config.toml
win_length = 400
text_encoder_causal = false
text_encoder_norm_position = "pre"
text_encoder_head_dim = 32
text_encoder_bias = "all"
text_encoder_qk_norm = false
max_precond_dim = 1536
max_steps = 1200
batch_size = 64
Rows from block 5 of the audio encoder, named by matrix and row number. Rows with one number belong to one channel. Each number is 50 + 15 x the weight over the matrix's rms, rounded and kept within 0 to 99. All counts start at 0.
# convs0: first 3x3 conv (encoder.blocks.5.convs.0.weight, 224x224x3x3), inputs 126-134, a 3x3 kernel for each
# convs1: second 3x3 conv (encoder.blocks.5.convs.1.weight, 224x224x3x3, transposed), outputs 126-134, a 3x3 kernel for each
convs0.62:36 44 51 41 50 44 54 74 40 41 62 52 61 50 48 56 52 70 27 46 65 44 45 65 47 30 51 69 47 35 36 66 32 49 56 53 32 53 64 37 53 23 45 28 38 68 76 59 54 59 56 53 76 52 37 40 70 49 54 37 54 56 33 58 57 46 42 21 37 62 62 64 58 50 35 56 29 58 46 47 58
convs1.62:44 26 43 74 57 44 70 65 36 34 53 24 18 36 37 64 51 35 30 38 59 27 49 26 61 63 42 48 38 58 63 52 42 37 47 44 50 51 46 68 45 51 58 45 28 54 79 47 16 56 57 50 59 80 64 36 31 59 61 48 51 56 66 56 62 51 63 44 37 70 71 41 37 52 57 45 66 36 61 50 40
convs0.63:41 33 35 19 51 37 72 55 55 62 40 48 48 46 56 57 42 80 62 33 44 44 61 44 38 44 53 54 42 82 45 43 47 61 46 47 60 81 32 38 58 60 41 80 25 51 65 55 07 37 53 48 73 23 28 55 41 73 68 46 37 62 41 52 36 63 27 50 76 70 60 68 80 98 42 66 54 20 49 61 35
convs1.63:48 72 56 52 48 60 52 37 35 45 40 47 44 66 65 63 30 35 92 49 38 32 60 67 65 44 53 44 35 50 52 31 65 35 66 47 53 41 37 53 43 34 46 50 48 59 62 33 48 33 56 38 44 75 62 60 31 65 37 43 45 40 46 34 30 62 41 48 25 32 35 50 71 58 67 61 11 40 26 44 43
convs0.64:72 61 44 69 17 39 50 34 48 49 54 52 62 33 32 56 48 74 69 58 39 51 68 68 37 80 63 47 52 29 74 30 40 13 68 32 50 71 25 62 39 66 50 43 55 50 62 64 27 37 44 37 44 47 66 28 51 53 35 43 46 59 22 27 22 36 54 50 40 55 50 61 50 54 56 31 69 51 45 56 71
convs1.64:45 47 42 57 30 46 43 50 47 22 50 31 56 47 54 40 70 71 56 59 33 52 79 55 44 45 42 36 75 60 63 43 56 55 22 41 63 39 60 37 44 58 73 37 30 16 32 70 64 52 56 31 51 73 37 62 64 32 37 67 56 64 38 60 52 50 42 38 57 47 88 60 44 06 79 71 53 47 63 68 64
convs0.65:21 38 53 25 23 38 31 54 58 59 33 63 92 37 30 50 73 42 68 40 48 50 52 51 52 54 59 54 56 42 38 72 45 62 44 39 76 60 54 36 51 56 68 54 28 58 87 28 47 57 28 47 68 58 38 26 66 55 17 59 66 53 50 64 65 38 54 31 44 27 21 71 71 71 47 51 24 67 57 64 68
convs1.65:41 38 53 50 58 52 48 51 65 63 62 48 48 41 46 78 47 64 45 51 36 32 45 54 90 69 48 06 64 51 51 37 62 78 36 43 31 39 54 70 84 63 60 50 54 29 38 47 47 71 45 47 42 36 43 48 56 57 72 32 37 85 38 40 26 60 68 41 61 07 53 49 40 26 47 44 39 60 27 56 46
convs0.66:37 58 44 40 49 55 58 82 64 41 41 66 38 34 55 61 49 34 42 35 52 57 37 40 61 36 58 52 34 33 56 52 67 68 65 37 55 24 40 49 38 47 94 64 64 46 45 64 47 59 15 69 15 47 43 23 56 35 20 64 53 44 38 46 34 63 58 76 62 73 36 28 78 58 38 46 58 53 67 38 72
convs1.66:52 48 51 28 30 57 61 87 55 54 30 51 50 39 67 42 38 44 58 90 47 53 38 43 54 41 68 52 67 19 45 51 71 50 53 42 00 53 68 67 73 40 51 43 42 61 41 44 54 54 80 68 52 26 54 67 52 72 33 63 44 67 86 81 49 50 51 70 32 28 61 51 90 42 29 74 59 62 28 30 58
convs0.67:74 38 30 57 49 47 40 48 26 45 43 31 61 34 75 36 52 56 54 53 56 46 82 49 55 21 57 67 65 36 66 41 44 53 34 45 52 52 68 48 64 63 36 38 73 21 37 46 44 27 63 18 72 44 33 64 61 36 44 31 61 49 39 31 72 53 34 75 64 49 28 49 48 66 69 44 50 73 47 30 59
convs1.67:49 27 66 83 55 29 53 69 64 41 50 34 47 57 52 56 35 50 55 59 42 59 42 58 59 64 55 61 77 43 41 35 59 60 70 63 52 20 56 64 17 49 60 63 71 71 37 36 67 56 31 50 72 55 57 84 45 43 13 38 50 44 81 43 53 65 21 59 48 60 52 56 46 47 42 52 33 61 70 33 30
convs0.68:39 40 54 56 54 53 59 82 69 63 43 44 70 76 52 44 49 54 62 50 52 53 40 42 49 41 75 61 64 58 30 45 28 58 81 32 50 72 56 40 32 42 38 37 48 84 57 28 43 50 79 42 33 41 67 50 44 55 45 48 77 69 54 28 55 56 58 62 54 51 53 54 49 29 45 47 55 27 51 59 00
convs1.68:43 29 28 63 55 52 76 68 47 65 20 56 27 24 45 46 27 41 32 57 49 64 63 38 60 59 39 50 42 42 43 55 62 37 31 30 47 56 53 44 38 32 49 42 60 66 64 63 60 60 49 55 61 54 36 31 38 54 24 49 08 39 72 49 33 87 43 59 36 50 35 28 43 33 21 64 47 50 64 28 62
convs0.69:42 37 65 45 71 48 57 57 56 43 39 88 81 71 24 51 59 34 61 67 43 36 32 81 86 78 39 45 42 60 72 39 42 24 54 81 40 50 74 16 40 46 52 72 42 30 57 59 44 37 69 89 47 63 44 56 51 26 36 54 70 60 45 39 68 42 78 53 61 51 46 43 34 46 51 69 46 56 35 60 43
convs1.69:50 53 54 42 41 38 79 39 60 53 41 57 49 40 66 83 52 53 58 41 71 52 41 42 80 43 64 60 75 21 64 61 28 59 65 62 39 47 79 51 24 36 43 69 63 49 58 38 39 07 52 36 67 42 66 56 58 43 35 51 79 51 32 30 46 55 29 61 46 45 55 66 53 33 54 80 66 47 52 52 42
convs0.70:55 67 31 53 45 38 52 23 53 46 53 62 27 26 47 46 79 63 76 58 62 24 34 50 58 50 27 67 57 76 46 21 54 45 42 40 41 31 69 72 29 53 63 52 48 62 32 56 73 40 57 66 50 41 76 51 66 46 35 36 41 44 42 52 53 20 58 50 69 56 18 49 60 14 68 71 35 43 49 57 51
convs1.70:43 36 23 56 43 41 50 36 97 30 67 53 40 50 48 41 48 48 52 70 40 70 49 56 62 64 49 42 35 46 56 70 38 38 61 56 57 47 53 66 65 28 46 31 54 58 29 63 30 53 50 43 37 61 37 48 59 75 52 66 43 55 30 47 47 66 28 53 46 35 27 66 37 41 41 35 09 27 63 59 22
convs0.71:50 65 42 44 50 50 38 58 56 41 65 37 57 32 45 46 63 31 58 68 49 30 55 49 52 37 46 91 22 15 65 39 26 44 51 56 51 16 50 64 43 53 54 44 47 57 49 53 43 77 56 38 46 61 49 44 64 30 49 37 52 67 51 30 80 28 53 56 69 45 52 51 62 51 36 38 64 14 41 53 53
convs1.71:56 55 39 46 43 24 41 50 58 42 42 52 46 67 31 55 43 53 44 48 41 90 43 52 38 40 46 37 70 37 35 49 47 33 47 69 26 59 40 50 30 31 58 52 65 68 45 93 62 69 72 28 56 63 76 70 56 59 49 80 47 53 63 50 63 56 19 71 23 18 56 85 32 33 45 47 45 40 26 46 23
convs0.72:26 44 40 74 40 09 45 26 54 57 51 59 45 47 74 42 65 46 83 72 66 96 43 59 67 46 44 37 79 56 44 35 36 52 50 62 65 58 42 38 53 50 60 37 55 64 27 65 57 20 49 21 64 29 60 72 51 54 41 74 56 23 31 69 42 12 57 41 66 40 54 32 56 59 79 78 40 59 52 43 57
convs1.72:34 42 68 46 68 80 44 65 46 53 45 46 45 35 31 58 70 46 21 71 67 43 19 32 34 50 61 52 45 27 54 68 44 48 58 64 43 68 19 74 38 44 62 73 59 45 32 47 38 51 41 29 43 63 40 49 28 65 49 61 54 45 51 25 46 79 38 38 53 55 69 43 22 47 93 72 62 27 29 55 49
convs0.73:46 46 68 34 75 38 30 47 50 57 45 66 35 51 73 48 53 41 55 41 58 39 66 53 44 24 37 80 56 73 65 99 36 29 51 50 35 63 57 46 35 26 44 62 48 56 34 86 44 61 64 44 26 92 67 62 48 49 38 35 55 58 39 79 16 66 66 78 50 67 50 40 50 44 40 54 71 20 60 50 45
convs1.73:63 56 64 73 55 65 97 60 46 71 80 51 48 63 61 47 66 66 57 62 66 42 59 52 38 60 64 40 44 59 30 52 80 69 59 56 56 45 64 44 57 48 69 34 44 56 38 68 56 21 40 45 32 37 52 28 71 59 82 35 45 58 72 50 30 39 76 38 40 61 45 45 57 11 81 47 53 64 50 49 52
convs0.74:67 39 48 65 28 64 48 49 48 41 17 65 61 56 53 54 46 48 46 66 83 59 48 42 47 56 43 54 63 39 34 29 29 70 45 37 30 31 72 50 48 52 21 45 57 49 40 64 71 17 49 51 46 49 57 75 66 37 60 43 54 22 34 57 46 45 40 81 62 55 41 32 57 31 46 53 69 45 58 35 42
convs1.74:42 68 28 51 30 59 40 53 39 55 33 47 48 60 66 48 79 50 33 51 49 61 57 27 43 31 58 37 65 48 53 51 61 56 45 67 32 60 40 42 76 44 53 65 67 60 34 63 61 60 38 62 22 72 53 41 27 62 49 72 24 64 43 22 37 38 56 61 60 48 88 52 45 41 53 52 54 45 36 59 61
convs0.75:32 66 42 61 51 44 55 66 43 48 65 45 41 34 53 68 57 55 67 49 53 40 53 47 53 45 57 54 76 58 69 39 42 13 58 43 58 25 51 31 25 52 44 55 34 50 59 48 71 65 44 39 69 41 61 39 28 57 46 69 40 49 62 59 38 45 90 49 52 53 72 71 50 70 37 62 73 30 66 71 70
convs1.75:39 31 58 68 44 32 58 51 31 68 50 44 43 31 54 23 61 35 38 68 61 63 42 67 60 39 33 46 64 33 51 43 37 56 53 65 41 45 48 46 55 37 44 36 54 67 39 45 20 46 56 61 18 44 52 41 70 34 13 50 59 80 37 57 43 38 56 67 34 43 50 48 37 50 61 59 45 61 45 23 54
convs0.76:37 41 17 36 13 38 78 53 45 51 62 47 19 47 49 84 28 35 55 57 58 50 58 63 62 61 30 72 49 52 36 39 39 45 45 46 44 65 54 28 53 61 59 25 47 33 36 41 75 99 62 46 19 73 30 50 64 62 50 39 51 51 40 46 46 25 51 73 57 39 57 74 31 27 57 24 09 46 49 58 62
convs1.76:45 80 62 43 42 57 39 46 32 49 55 49 56 50 67 69 52 28 31 48 68 28 70 45 53 54 56 35 60 45 19 50 57 54 87 64 59 35 53 44 73 95 38 39 60 53 72 49 42 29 72 61 70 35 42 37 79 38 66 51 69 45 71 56 64 61 34 42 56 44 43 50 24 47 28 63 64 32 79 42 60
convs0.77:50 32 23 68 43 36 07 70 59 70 42 47 39 35 55 35 57 32 40 62 53 46 33 54 50 49 37 85 68 61 49 81 44 45 50 49 75 41 43 25 47 49 71 50 66 55 89 46 35 73 64 78 48 47 18 22 52 73 39 47 59 53 41 50 36 62 44 64 57 38 35 57 35 45 80 50 29 83 61 30 53
convs1.77:41 59 52 30 27 38 13 60 63 45 48 50 57 46 38 45 29 67 58 62 41 09 45 28 33 32 49 39 19 53 70 38 66 52 29 61 68 48 52 39 33 41 20 31 65 55 46 51 51 52 62 27 41 47 47 37 31 35 21 51 32 39 27 63 38 52 47 43 44 60 73 44 44 47 62 67 48 50 61 46 54
convs0.78:42 30 40 66 45 40 37 51 41 08 73 82 51 58 85 65 44 59 63 45 29 18 27 45 42 56 74 57 48 71 60 64 18 73 46 12 47 47 68 50 34 75 54 40 51 69 68 50 63 56 56 35 61 46 68 49 44 63 71 56 81 57 81 45 44 24 39 51 22 60 37 30 48 38 40 64 49 20 46 48 42
convs1.78:23 54 38 58 36 60 27 56 68 56 55 43 67 20 45 58 45 37 34 82 48 44 43 66 55 51 50 76 54 79 49 58 70 32 33 80 53 70 21 40 30 41 27 36 69 56 25 44 66 83 24 63 66 35 42 77 18 14 65 48 35 47 52 47 56 16 47 18 53 52 52 69 30 46 24 62 62 24 75 46 37
convs0.79:88 54 70 51 43 47 50 40 62 38 53 39 30 62 51 30 71 49 52 46 48 72 35 28 49 54 39 64 62 46 31 45 41 51 50 60 53 49 30 40 36 94 44 37 53 25 32 66 58 54 44 69 47 72 59 52 46 75 88 61 50 63 44 52 32 38 54 61 54 69 59 66 59 24 32 45 23 40 63 48 58
convs1.79:36 51 36 40 49 63 46 39 43 45 33 62 47 38 44 91 62 40 48 56 67 41 49 39 67 64 82 34 45 33 59 42 38 49 65 45 37 67 74 64 40 44 54 54 54 46 44 47 59 74 31 54 60 32 58 49 62 54 31 16 48 45 69 27 30 24 44 47 49 64 37 41 50 58 61 69 53 57 47 14 60
convs0.80:62 59 55 73 74 69 34 31 66 22 49 66 53 38 55 52 35 40 25 29 48 49 71 47 58 55 47 61 69 55 32 27 56 57 48 69 32 43 36 60 30 46 36 69 55 55 44 57 42 34 57 42 50 58 63 24 44 31 39 24 24 54 42 62 33 52 26 92 42 39 54 39 45 23 65 24 58 57 43 48 74
convs1.80:59 44 61 37 50 36 30 37 60 67 45 64 83 43 41 48 37 75 35 64 58 58 37 44 53 49 47 38 40 48 58 60 46 64 72 60 41 58 31 39 74 56 57 48 54 59 63 68 53 21 61 44 42 62 35 54 54 62 31 52 21 41 55 35 58 35 60 38 40 29 68 52 47 54 33 38 51 54 42 80 67
convs0.81:44 46 78 49 36 10 29 35 66 38 81 28 59 33 35 49 65 83 47 56 36 46 26 69 44 27 46 66 56 64 46 51 62 68 33 46 36 52 57 40 52 56 48 56 59 50 60 38 46 44 59 54 66 41 40 58 50 54 40 64 65 42 47 58 30 40 57 57 54 20 87 35 73 56 43 16 66 46 50 33 66
convs1.81:49 73 22 34 54 61 37 25 46 45 54 52 34 68 36 46 33 41 53 53 42 81 43 59 72 41 37 69 48 40 48 57 33 51 51 78 41 66 30 64 53 49 65 54 44 47 67 49 58 38 38 94 58 14 41 52 54 56 80 46 44 34 54 61 38 60 28 32 66 40 58 50 35 19 61 44 71 31 12 59 86
convs0.82:45 46 31 35 54 41 62 50 40 29 52 31 53 41 53 52 70 44 49 35 43 68 50 45 43 38 54 79 43 55 59 61 33 57 23 21 39 42 40 49 50 47 79 44 53 62 56 60 66 27 60 34 52 35 50 59 59 54 42 44 46 58 52 63 32 29 60 51 43 53 47 32 56 26 58 71 17 54 66 33 58
convs1.82:53 34 32 72 40 58 45 44 58 48 57 25 64 39 50 25 66 51 23 38 56 38 48 54 59 59 31 88 51 44 51 51 50 35 74 66 37 43 51 65 58 69 47 43 50 39 69 58 61 50 73 32 35 34 36 29 49 71 45 53 19 45 54 61 34 43 28 51 64 72 02 32 54 20 69 59 89 31 78 34 57
convs0.83:66 44 61 34 32 67 39 53 69 43 49 45 15 64 82 47 38 33 64 38 58 59 38 39 32 37 43 44 47 59 23 71 58 19 60 45 52 44 93 67 47 26 42 54 69 41 43 52 59 58 58 80 47 77 58 39 71 55 32 70 56 64 16 30 50 68 63 37 54 44 67 30 48 64 43 54 48 51 59 66 42
convs1.83:60 45 70 39 37 34 32 50 53 32 64 46 55 38 51 51 55 36 47 50 40 77 56 44 34 69 44 56 66 57 40 41 48 17 35 56 60 50 40 36 61 21 00 39 65 44 26 53 42 45 35 73 28 39 39 45 44 56 55 26 82 52 53 46 44 27 59 51 72 50 53 45 47 34 42 58 67 54 39 55 53
convs0.84:52 58 63 20 25 26 27 64 48 50 67 54 39 53 26 27 64 64 41 60 51 37 55 46 60 67 18 65 58 78 49 44 67 51 34 34 68 40 59 73 47 21 31 59 41 51 34 63 53 82 43 68 56 68 54 72 49 45 64 42 33 59 79 78 78 39 71 63 64 60 42 76 38 31 46 74 56 32 64 21 54
convs1.84:28 66 39 47 69 45 57 29 56 67 49 51 83 46 37 30 66 45 69 57 43 43 50 62 25 63 16 28 38 62 58 33 54 52 46 40 52 42 59 38 47 44 54 53 43 51 75 53 64 51 59 63 57 56 20 56 34 61 47 53 85 42 68 44 63 51 67 52 74 62 40 61 61 21 46 37 54 35 55 86 32
convs0.85:43 63 43 50 46 60 78 70 66 62 36 44 20 59 60 35 61 81 60 51 68 52 47 71 64 46 33 48 62 41 72 64 15 25 24 55 40 56 35 48 35 45 23 51 58 48 56 39 46 73 35 64 65 36 80 49 22 50 32 78 37 37 74 46 44 41 76 72 41 56 27 42 33 38 39 31 47 49 54 73 80
convs1.85:62 16 29 50 49 59 32 37 53 37 56 53 48 48 34 71 69 65 54 45 41 52 34 56 78 45 49 50 79 38 60 35 51 39 63 34 51 43 36 48 34 47 34 60 53 77 42 53 76 63 27 48 30 53 36 74 34 35 28 54 51 62 64 57 46 52 80 52 67 38 59 53 54 56 48 47 66 42 42 35 27
convs0.86:44 38 38 54 46 98 33 52 51 46 42 50 52 64 50 49 39 37 70 51 27 44 40 37 46 71 47 62 36 34 38 73 87 56 73 43 30 54 28 47 47 66 31 60 75 54 35 17 37 53 67 41 57 47 28 36 57 51 68 47 47 51 75 60 50 44 53 67 48 18 36 82 70 26 44 25 44 71 34 41 36
convs1.86:37 56 45 50 47 50 50 38 35 69 19 79 45 54 53 44 44 40 66 34 67 30 15 34 42 39 51 39 57 72 54 47 32 73 55 45 38 44 33 47 13 55 53 61 76 59 41 49 47 50 54 63 11 35 43 49 22 65 51 36 45 62 62 51 60 42 51 29 31 22 34 34 68 46 67 66 43 51 47 22 23
convs0.87:51 58 49 47 44 51 49 60 67 54 77 72 32 38 42 50 29 48 60 43 47 73 42 56 72 54 53 82 51 28 43 82 51 07 38 69 49 47 45 67 38 39 50 41 48 42 17 47 40 54 38 45 45 60 66 66 52 53 36 56 57 59 49 40 61 57 35 61 65 45 54 56 55 61 72 68 49 73 44 35 55
convs1.87:60 50 12 57 49 88 77 56 37 58 83 56 42 64 54 34 43 60 45 30 57 42 52 44 31 32 45 14 55 41 36 63 59 56 44 62 77 32 38 38 44 32 41 48 47 70 32 68 22 53 29 52 69 76 60 36 40 45 58 43 42 52 46 60 76 22 40 12 57 57 43 60 46 52 52 49 76 48 99 55 59
convs0.88:59 33 50 63 33 61 27 46 75 62 50 67 55 55 60 83 58 30 70 53 39 47 64 75 60 46 29 25 29 24 54 56 44 69 62 47 56 63 31 47 28 48 55 54 49 66 46 51 84 37 67 35 29 60 64 77 72 24 43 29 52 56 29 56 34 43 21 38 51 33 40 56 47 55 50 34 52 49 45 39 19
convs1.88:44 63 38 78 69 48 48 45 45 28 50 57 55 29 53 60 48 48 62 83 52 55 43 62 50 51 48 46 55 52 37 32 20 52 45 30 50 46 42 62 26 63 42 48 54 51 38 50 43 52 57 61 42 33 36 33 42 68 36 42 46 55 68 51 53 73 58 59 49 34 51 60 56 46 18 43 67 69 83 49 50
convs0.89:91 37 68 67 40 55 51 44 43 60 66 69 44 43 46 25 50 65 46 58 50 60 54 66 56 61 38 40 66 34 50 58 56 47 59 31 69 35 33 37 44 51 61 76 55 47 67 38 40 51 33 38 79 62 20 74 49 42 66 55 34 39 20 86 60 62 35 57 64 61 37 31 35 29 48 47 63 51 45 56 29
convs1.89:48 38 59 52 51 53 44 56 35 51 31 37 39 45 52 55 35 64 49 46 49 51 68 46 33 25 43 69 40 45 50 42 38 48 75 42 55 55 49 53 47 40 50 64 55 56 45 37 54 70 40 52 55 74 51 43 54 60 35 72 66 63 53 27 52 38 38 46 72 49 78 73 62 42 72 38 82 54 56 65 58
convs0.90:95 33 57 46 42 48 41 61 51 42 72 37 33 35 49 44 41 32 49 31 53 50 53 25 45 35 57 44 66 33 39 43 60 63 37 66 67 41 47 55 36 41 38 43 61 48 69 36 42 59 67 41 65 52 38 68 66 47 30 63 41 54 39 75 54 55 66 47 51 38 36 73 22 59 25 49 26 75 38 46 50
convs1.90:29 76 42 66 35 23 33 37 58 74 47 47 44 52 36 40 68 71 23 53 53 56 58 69 64 52 65 44 44 62 58 61 80 59 63 54 34 44 57 41 54 39 31 53 41 56 44 48 47 66 45 70 62 66 32 49 80 57 68 71 46 09 32 48 48 44 32 61 37 56 61 34 65 68 43 17 65 83 40 42 54
convs0.91:43 88 49 38 33 47 56 28 67 61 20 50 43 50 31 40 65 72 46 26 29 79 78 54 57 66 57 21 54 62 67 42 25 32 51 20 60 54 45 61 47 49 42 73 55 61 87 71 51 52 56 51 41 23 43 63 35 38 42 59 60 46 59 39 40 38 64 55 44 42 59 50 55 52 57 50 46 50 47 56 36
convs1.91:44 46 36 26 72 46 72 70 50 51 56 42 55 44 51 57 32 30 49 58 39 69 36 46 49 33 65 55 39 16 59 05 55 33 39 69 42 43 32 32 37 49 32 47 49 53 66 35 56 48 62 67 53 67 52 40 23 61 47 38 65 79 37 48 46 55 43 51 46 74 36 43 66 22 60 45 66 73 51 53 60
convs0.92:21 64 36 40 48 45 64 54 59 23 42 43 46 50 53 60 61 63 56 79 47 25 83 39 64 48 65 69 50 51 59 39 28 31 45 41 27 51 70 46 73 57 54 37 64 20 49 55 51 60 61 58 13 46 19 52 56 55 31 20 62 41 65 52 46 29 17 37 65 33 38 82 63 34 45 34 34 50 48 54 64
convs1.92:26 50 57 33 58 41 38 49 77 53 52 54 38 75 65 53 49 52 64 29 34 28 59 50 45 89 57 30 50 49 33 27 51 63 60 48 35 70 44 62 80 34 50 38 38 75 41 53 40 46 83 75 67 24 62 42 45 52 57 55 59 47 68 43 59 54 47 71 47 45 56 45 55 29 31 48 49 62 68 22 59
convs0.93:66 60 57 48 53 63 55 53 41 32 33 35 63 56 59 36 41 62 63 68 33 57 76 58 43 60 36 39 99 30 81 37 84 63 58 21 49 64 31 43 49 41 50 62 53 65 45 40 42 38 38 67 28 73 35 87 90 47 48 63 69 16 28 38 48 64 70 40 27 44 32 61 87 65 57 60 50 16 39 42 57
convs1.93:46 56 41 29 67 51 41 58 56 44 56 55 29 23 47 56 55 45 45 29 45 62 66 30 58 78 50 42 68 72 48 57 38 51 51 78 19 31 31 45 67 70 46 34 41 50 50 63 31 47 65 21 33 41 52 61 41 52 72 63 74 62 32 50 62 32 42 59 66 45 54 48 44 38 35 47 14 74 88 47 74
convs0.94:44 50 56 68 59 35 10 62 61 42 57 46 56 60 79 55 47 43 54 63 43 66 38 69 50 29 47 29 79 57 43 69 61 62 51 16 65 44 51 51 63 51 42 52 72 65 63 48 56 62 54 66 45 59 49 40 29 69 39 46 40 51 73 55 49 45 53 67 33 56 38 38 70 57 66 57 66 55 65 28 42
convs1.94:66 47 56 36 44 45 11 41 62 36 53 33 50 45 74 60 49 23 62 37 42 53 55 49 41 44 40 63 33 55 65 55 64 83 41 61 71 47 35 52 22 59 31 41 44 51 87 66 33 40 55 38 43 28 43 75 51 26 62 54 39 42 52 61 51 38 50 41 84 30 57 25 54 45 55 33 34 73 48 13 57
convs0.95:37 73 41 21 42 43 63 33 67 61 32 75 38 56 50 44 54 45 69 41 69 64 24 49 65 45 38 49 96 24 24 53 72 47 30 59 62 51 76 64 59 44 60 56 34 54 99 36 52 46 61 56 49 46 58 26 85 35 58 49 58 44 31 99 47 41 55 74 35 48 64 44 44 57 65 40 38 06 43 75 62
convs1.95:51 38 28 24 72 45 53 41 51 53 34 50 68 39 46 35 54 60 57 52 74 39 47 43 73 54 17 37 57 60 24 60 52 40 41 66 87 56 49 45 25 52 43 43 72 77 24 50 44 58 59 51 49 39 44 43 28 42 51 44 72 44 09 63 75 35 68 52 61 70 60 77 53 68 47 50 22 65 33 93 70
convs0.96:40 17 48 47 63 53 49 61 71 49 37 40 50 55 68 59 34 71 29 62 76 91 40 93 50 59 37 60 34 54 83 34 24 53 10 44 50 52 39 72 39 73 62 34 64 69 59 65 40 52 51 44 63 29 69 49 37 52 49 55 60 57 42 55 54 40 52 40 52 92 75 34 93 45 31 41 39 51 42 47 07
convs1.96:61 67 43 37 35 63 27 60 55 34 34 42 51 28 39 62 63 38 35 46 68 57 50 44 50 55 71 21 70 43 59 53 55 09 48 66 52 36 55 43 58 50 44 34 49 59 28 45 52 62 61 76 38 35 50 54 44 69 38 42 41 27 63 45 58 73 37 45 44 56 39 44 38 67 50 40 38 33 38 55 51
convs0.97:46 37 63 21 60 33 28 55 28 63 32 39 59 62 48 38 53 43 65 56 51 41 41 40 40 54 53 50 69 26 41 43 65 67 17 14 60 27 42 65 46 35 55 62 46 20 24 58 67 39 47 38 75 39 25 63 55 57 53 46 73 41 56 38 67 30 36 49 40 46 71 49 39 72 59 53 35 58 47 37 32
convs1.97:61 37 43 42 67 53 42 45 51 33 43 63 90 55 36 48 53 42 62 34 64 47 62 45 56 99 52 50 69 30 51 69 59 54 46 58 57 53 44 50 68 49 43 52 38 50 69 62 39 23 41 42 26 61 84 49 52 50 50 48 59 43 40 45 46 38 32 35 66 32 35 45 46 69 46 54 48 45 58 37 50
convs0.98:45 60 28 78 49 20 39 45 68 65 25 63 50 53 45 37 50 56 52 54 30 57 53 70 65 67 48 49 47 51 39 60 72 64 17 22 45 29 36 62 45 44 63 40 09 61 55 45 66 43 34 53 54 50 69 39 39 33 20 43 68 50 70 66 39 37 55 55 41 58 60 45 29 64 61 34 40 38 11 82 72
convs1.98:60 63 20 54 37 71 44 50 16 48 55 79 50 66 25 65 44 48 53 39 31 60 46 38 44 20 54 92 50 35 69 58 57 43 11 69 52 41 85 80 75 45 03 47 56 82 21 61 46 68 46 42 30 38 52 71 56 53 53 54 58 41 51 51 84 25 57 37 69 36 72 60 62 57 43 27 40 47 47 60 57
convs0.99:48 28 47 63 53 45 49 42 46 45 64 68 42 31 35 43 55 57 47 53 38 48 57 40 47 20 71 70 56 12 42 57 38 29 55 25 48 70 52 36 34 21 47 61 50 58 40 81 50 42 54 47 29 15 33 45 59 65 40 37 51 27 36 37 67 43 52 85 31 49 50 25 22 43 35 32 36 45 41 38 70
convs1.99:50 63 52 59 67 68 65 56 61 50 45 53 40 40 75 33 42 38 17 69 61 60 44 49 39 25 58 47 39 74 81 41 29 64 57 51 55 61 52 51 41 40 31 67 53 60 37 49 27 69 61 54 54 58 55 60 84 46 23 42 46 20 40 43 48 45 49 39 75 59 42 32 63 41 40 60 65 67 49 66 42
convs0.100:27 57 47 41 53 55 51 42 65 68 57 32 36 47 49 66 40 38 35 79 40 66 45 64 37 31 47 62 61 57 33 46 58 46 52 30 50 51 34 38 68 33 30 69 63 65 69 64 35 47 43 47 81 53 50 31 47 47 29 49 70 63 47 59 31 45 63 38 84 29 36 64 71 37 31 53 57 56 47 54 36
convs1.100:63 43 41 46 41 52 67 60 41 51 43 26 90 45 35 16 69 24 43 41 27 50 23 53 37 80 35 40 68 70 32 25 51 24 37 74 48 49 22 51 48 55 46 81 65 41 53 29 57 53 41 49 56 50 39 34 53 26 56 43 53 27 73 60 47 22 44 51 42 49 31 27 34 44 30 60 59 59 48 36 52
convs0.101:53 36 44 63 51 48 60 35 69 59 38 48 21 67 49 48 48 70 42 78 42 70 20 46 55 46 74 63 49 42 74 41 58 38 43 65 50 81 42 75 58 45 47 41 42 49 32 78 83 72 11 65 53 46 41 46 47 72 43 58 52 55 42 54 38 67 59 66 44 46 35 60 48 44 43 40 23 56 69 11 69
convs1.101:51 93 45 42 63 40 40 63 52 76 58 53 62 46 72 70 70 31 60 81 74 31 52 61 46 18 54 41 45 56 61 51 44 66 51 82 52 54 55 57 58 70 52 51 34 49 58 43 40 52 52 58 61 46 35 61 62 58 92 78 67 23 55 50 53 43 76 62 67 66 63 42 37 58 42 63 48 56 64 59 51
convs0.102:23 64 55 53 57 54 84 48 32 98 40 32 49 69 61 43 46 38 34 99 45 59 36 71 69 46 39 57 42 36 49 45 33 54 36 60 51 53 79 16 47 30 40 59 63 64 53 38 28 58 43 67 63 49 49 50 63 59 15 44 42 45 68 42 21 33 15 49 67 48 58 35 56 51 57 41 52 67 61 40 43
convs1.102:59 48 26 49 54 37 50 65 43 40 55 53 26 35 52 41 48 50 39 36 63 46 45 24 62 56 40 39 46 67 63 32 45 33 65 49 52 63 45 50 30 47 61 67 31 52 65 38 37 17 45 53 48 62 53 31 42 41 48 47 53 47 74 28 49 38 60 67 70 55 57 62 85 64 24 91 58 34 50 19 65
convs0.103:57 44 63 46 16 53 49 33 53 50 39 50 59 64 55 37 68 53 23 51 43 58 50 53 33 72 33 10 47 43 46 41 51 47 77 38 38 83 74 56 28 50 51 33 28 51 36 38 27 84 62 38 40 50 81 09 62 39 46 41 39 47 66 59 42 62 35 32 31 44 54 56 50 46 48 49 70 67 35 18 77
convs1.103:25 57 58 38 35 32 34 63 22 58 59 55 42 44 36 46 46 64 49 32 61 77 62 42 42 40 36 38 53 60 54 62 46 38 64 60 60 40 78 57 62 89 40 54 39 31 32 43 51 55 38 56 47 43 68 29 70 43 38 53 22 17 54 58 41 42 59 38 35 54 83 43 47 65 40 41 47 63 68 61 38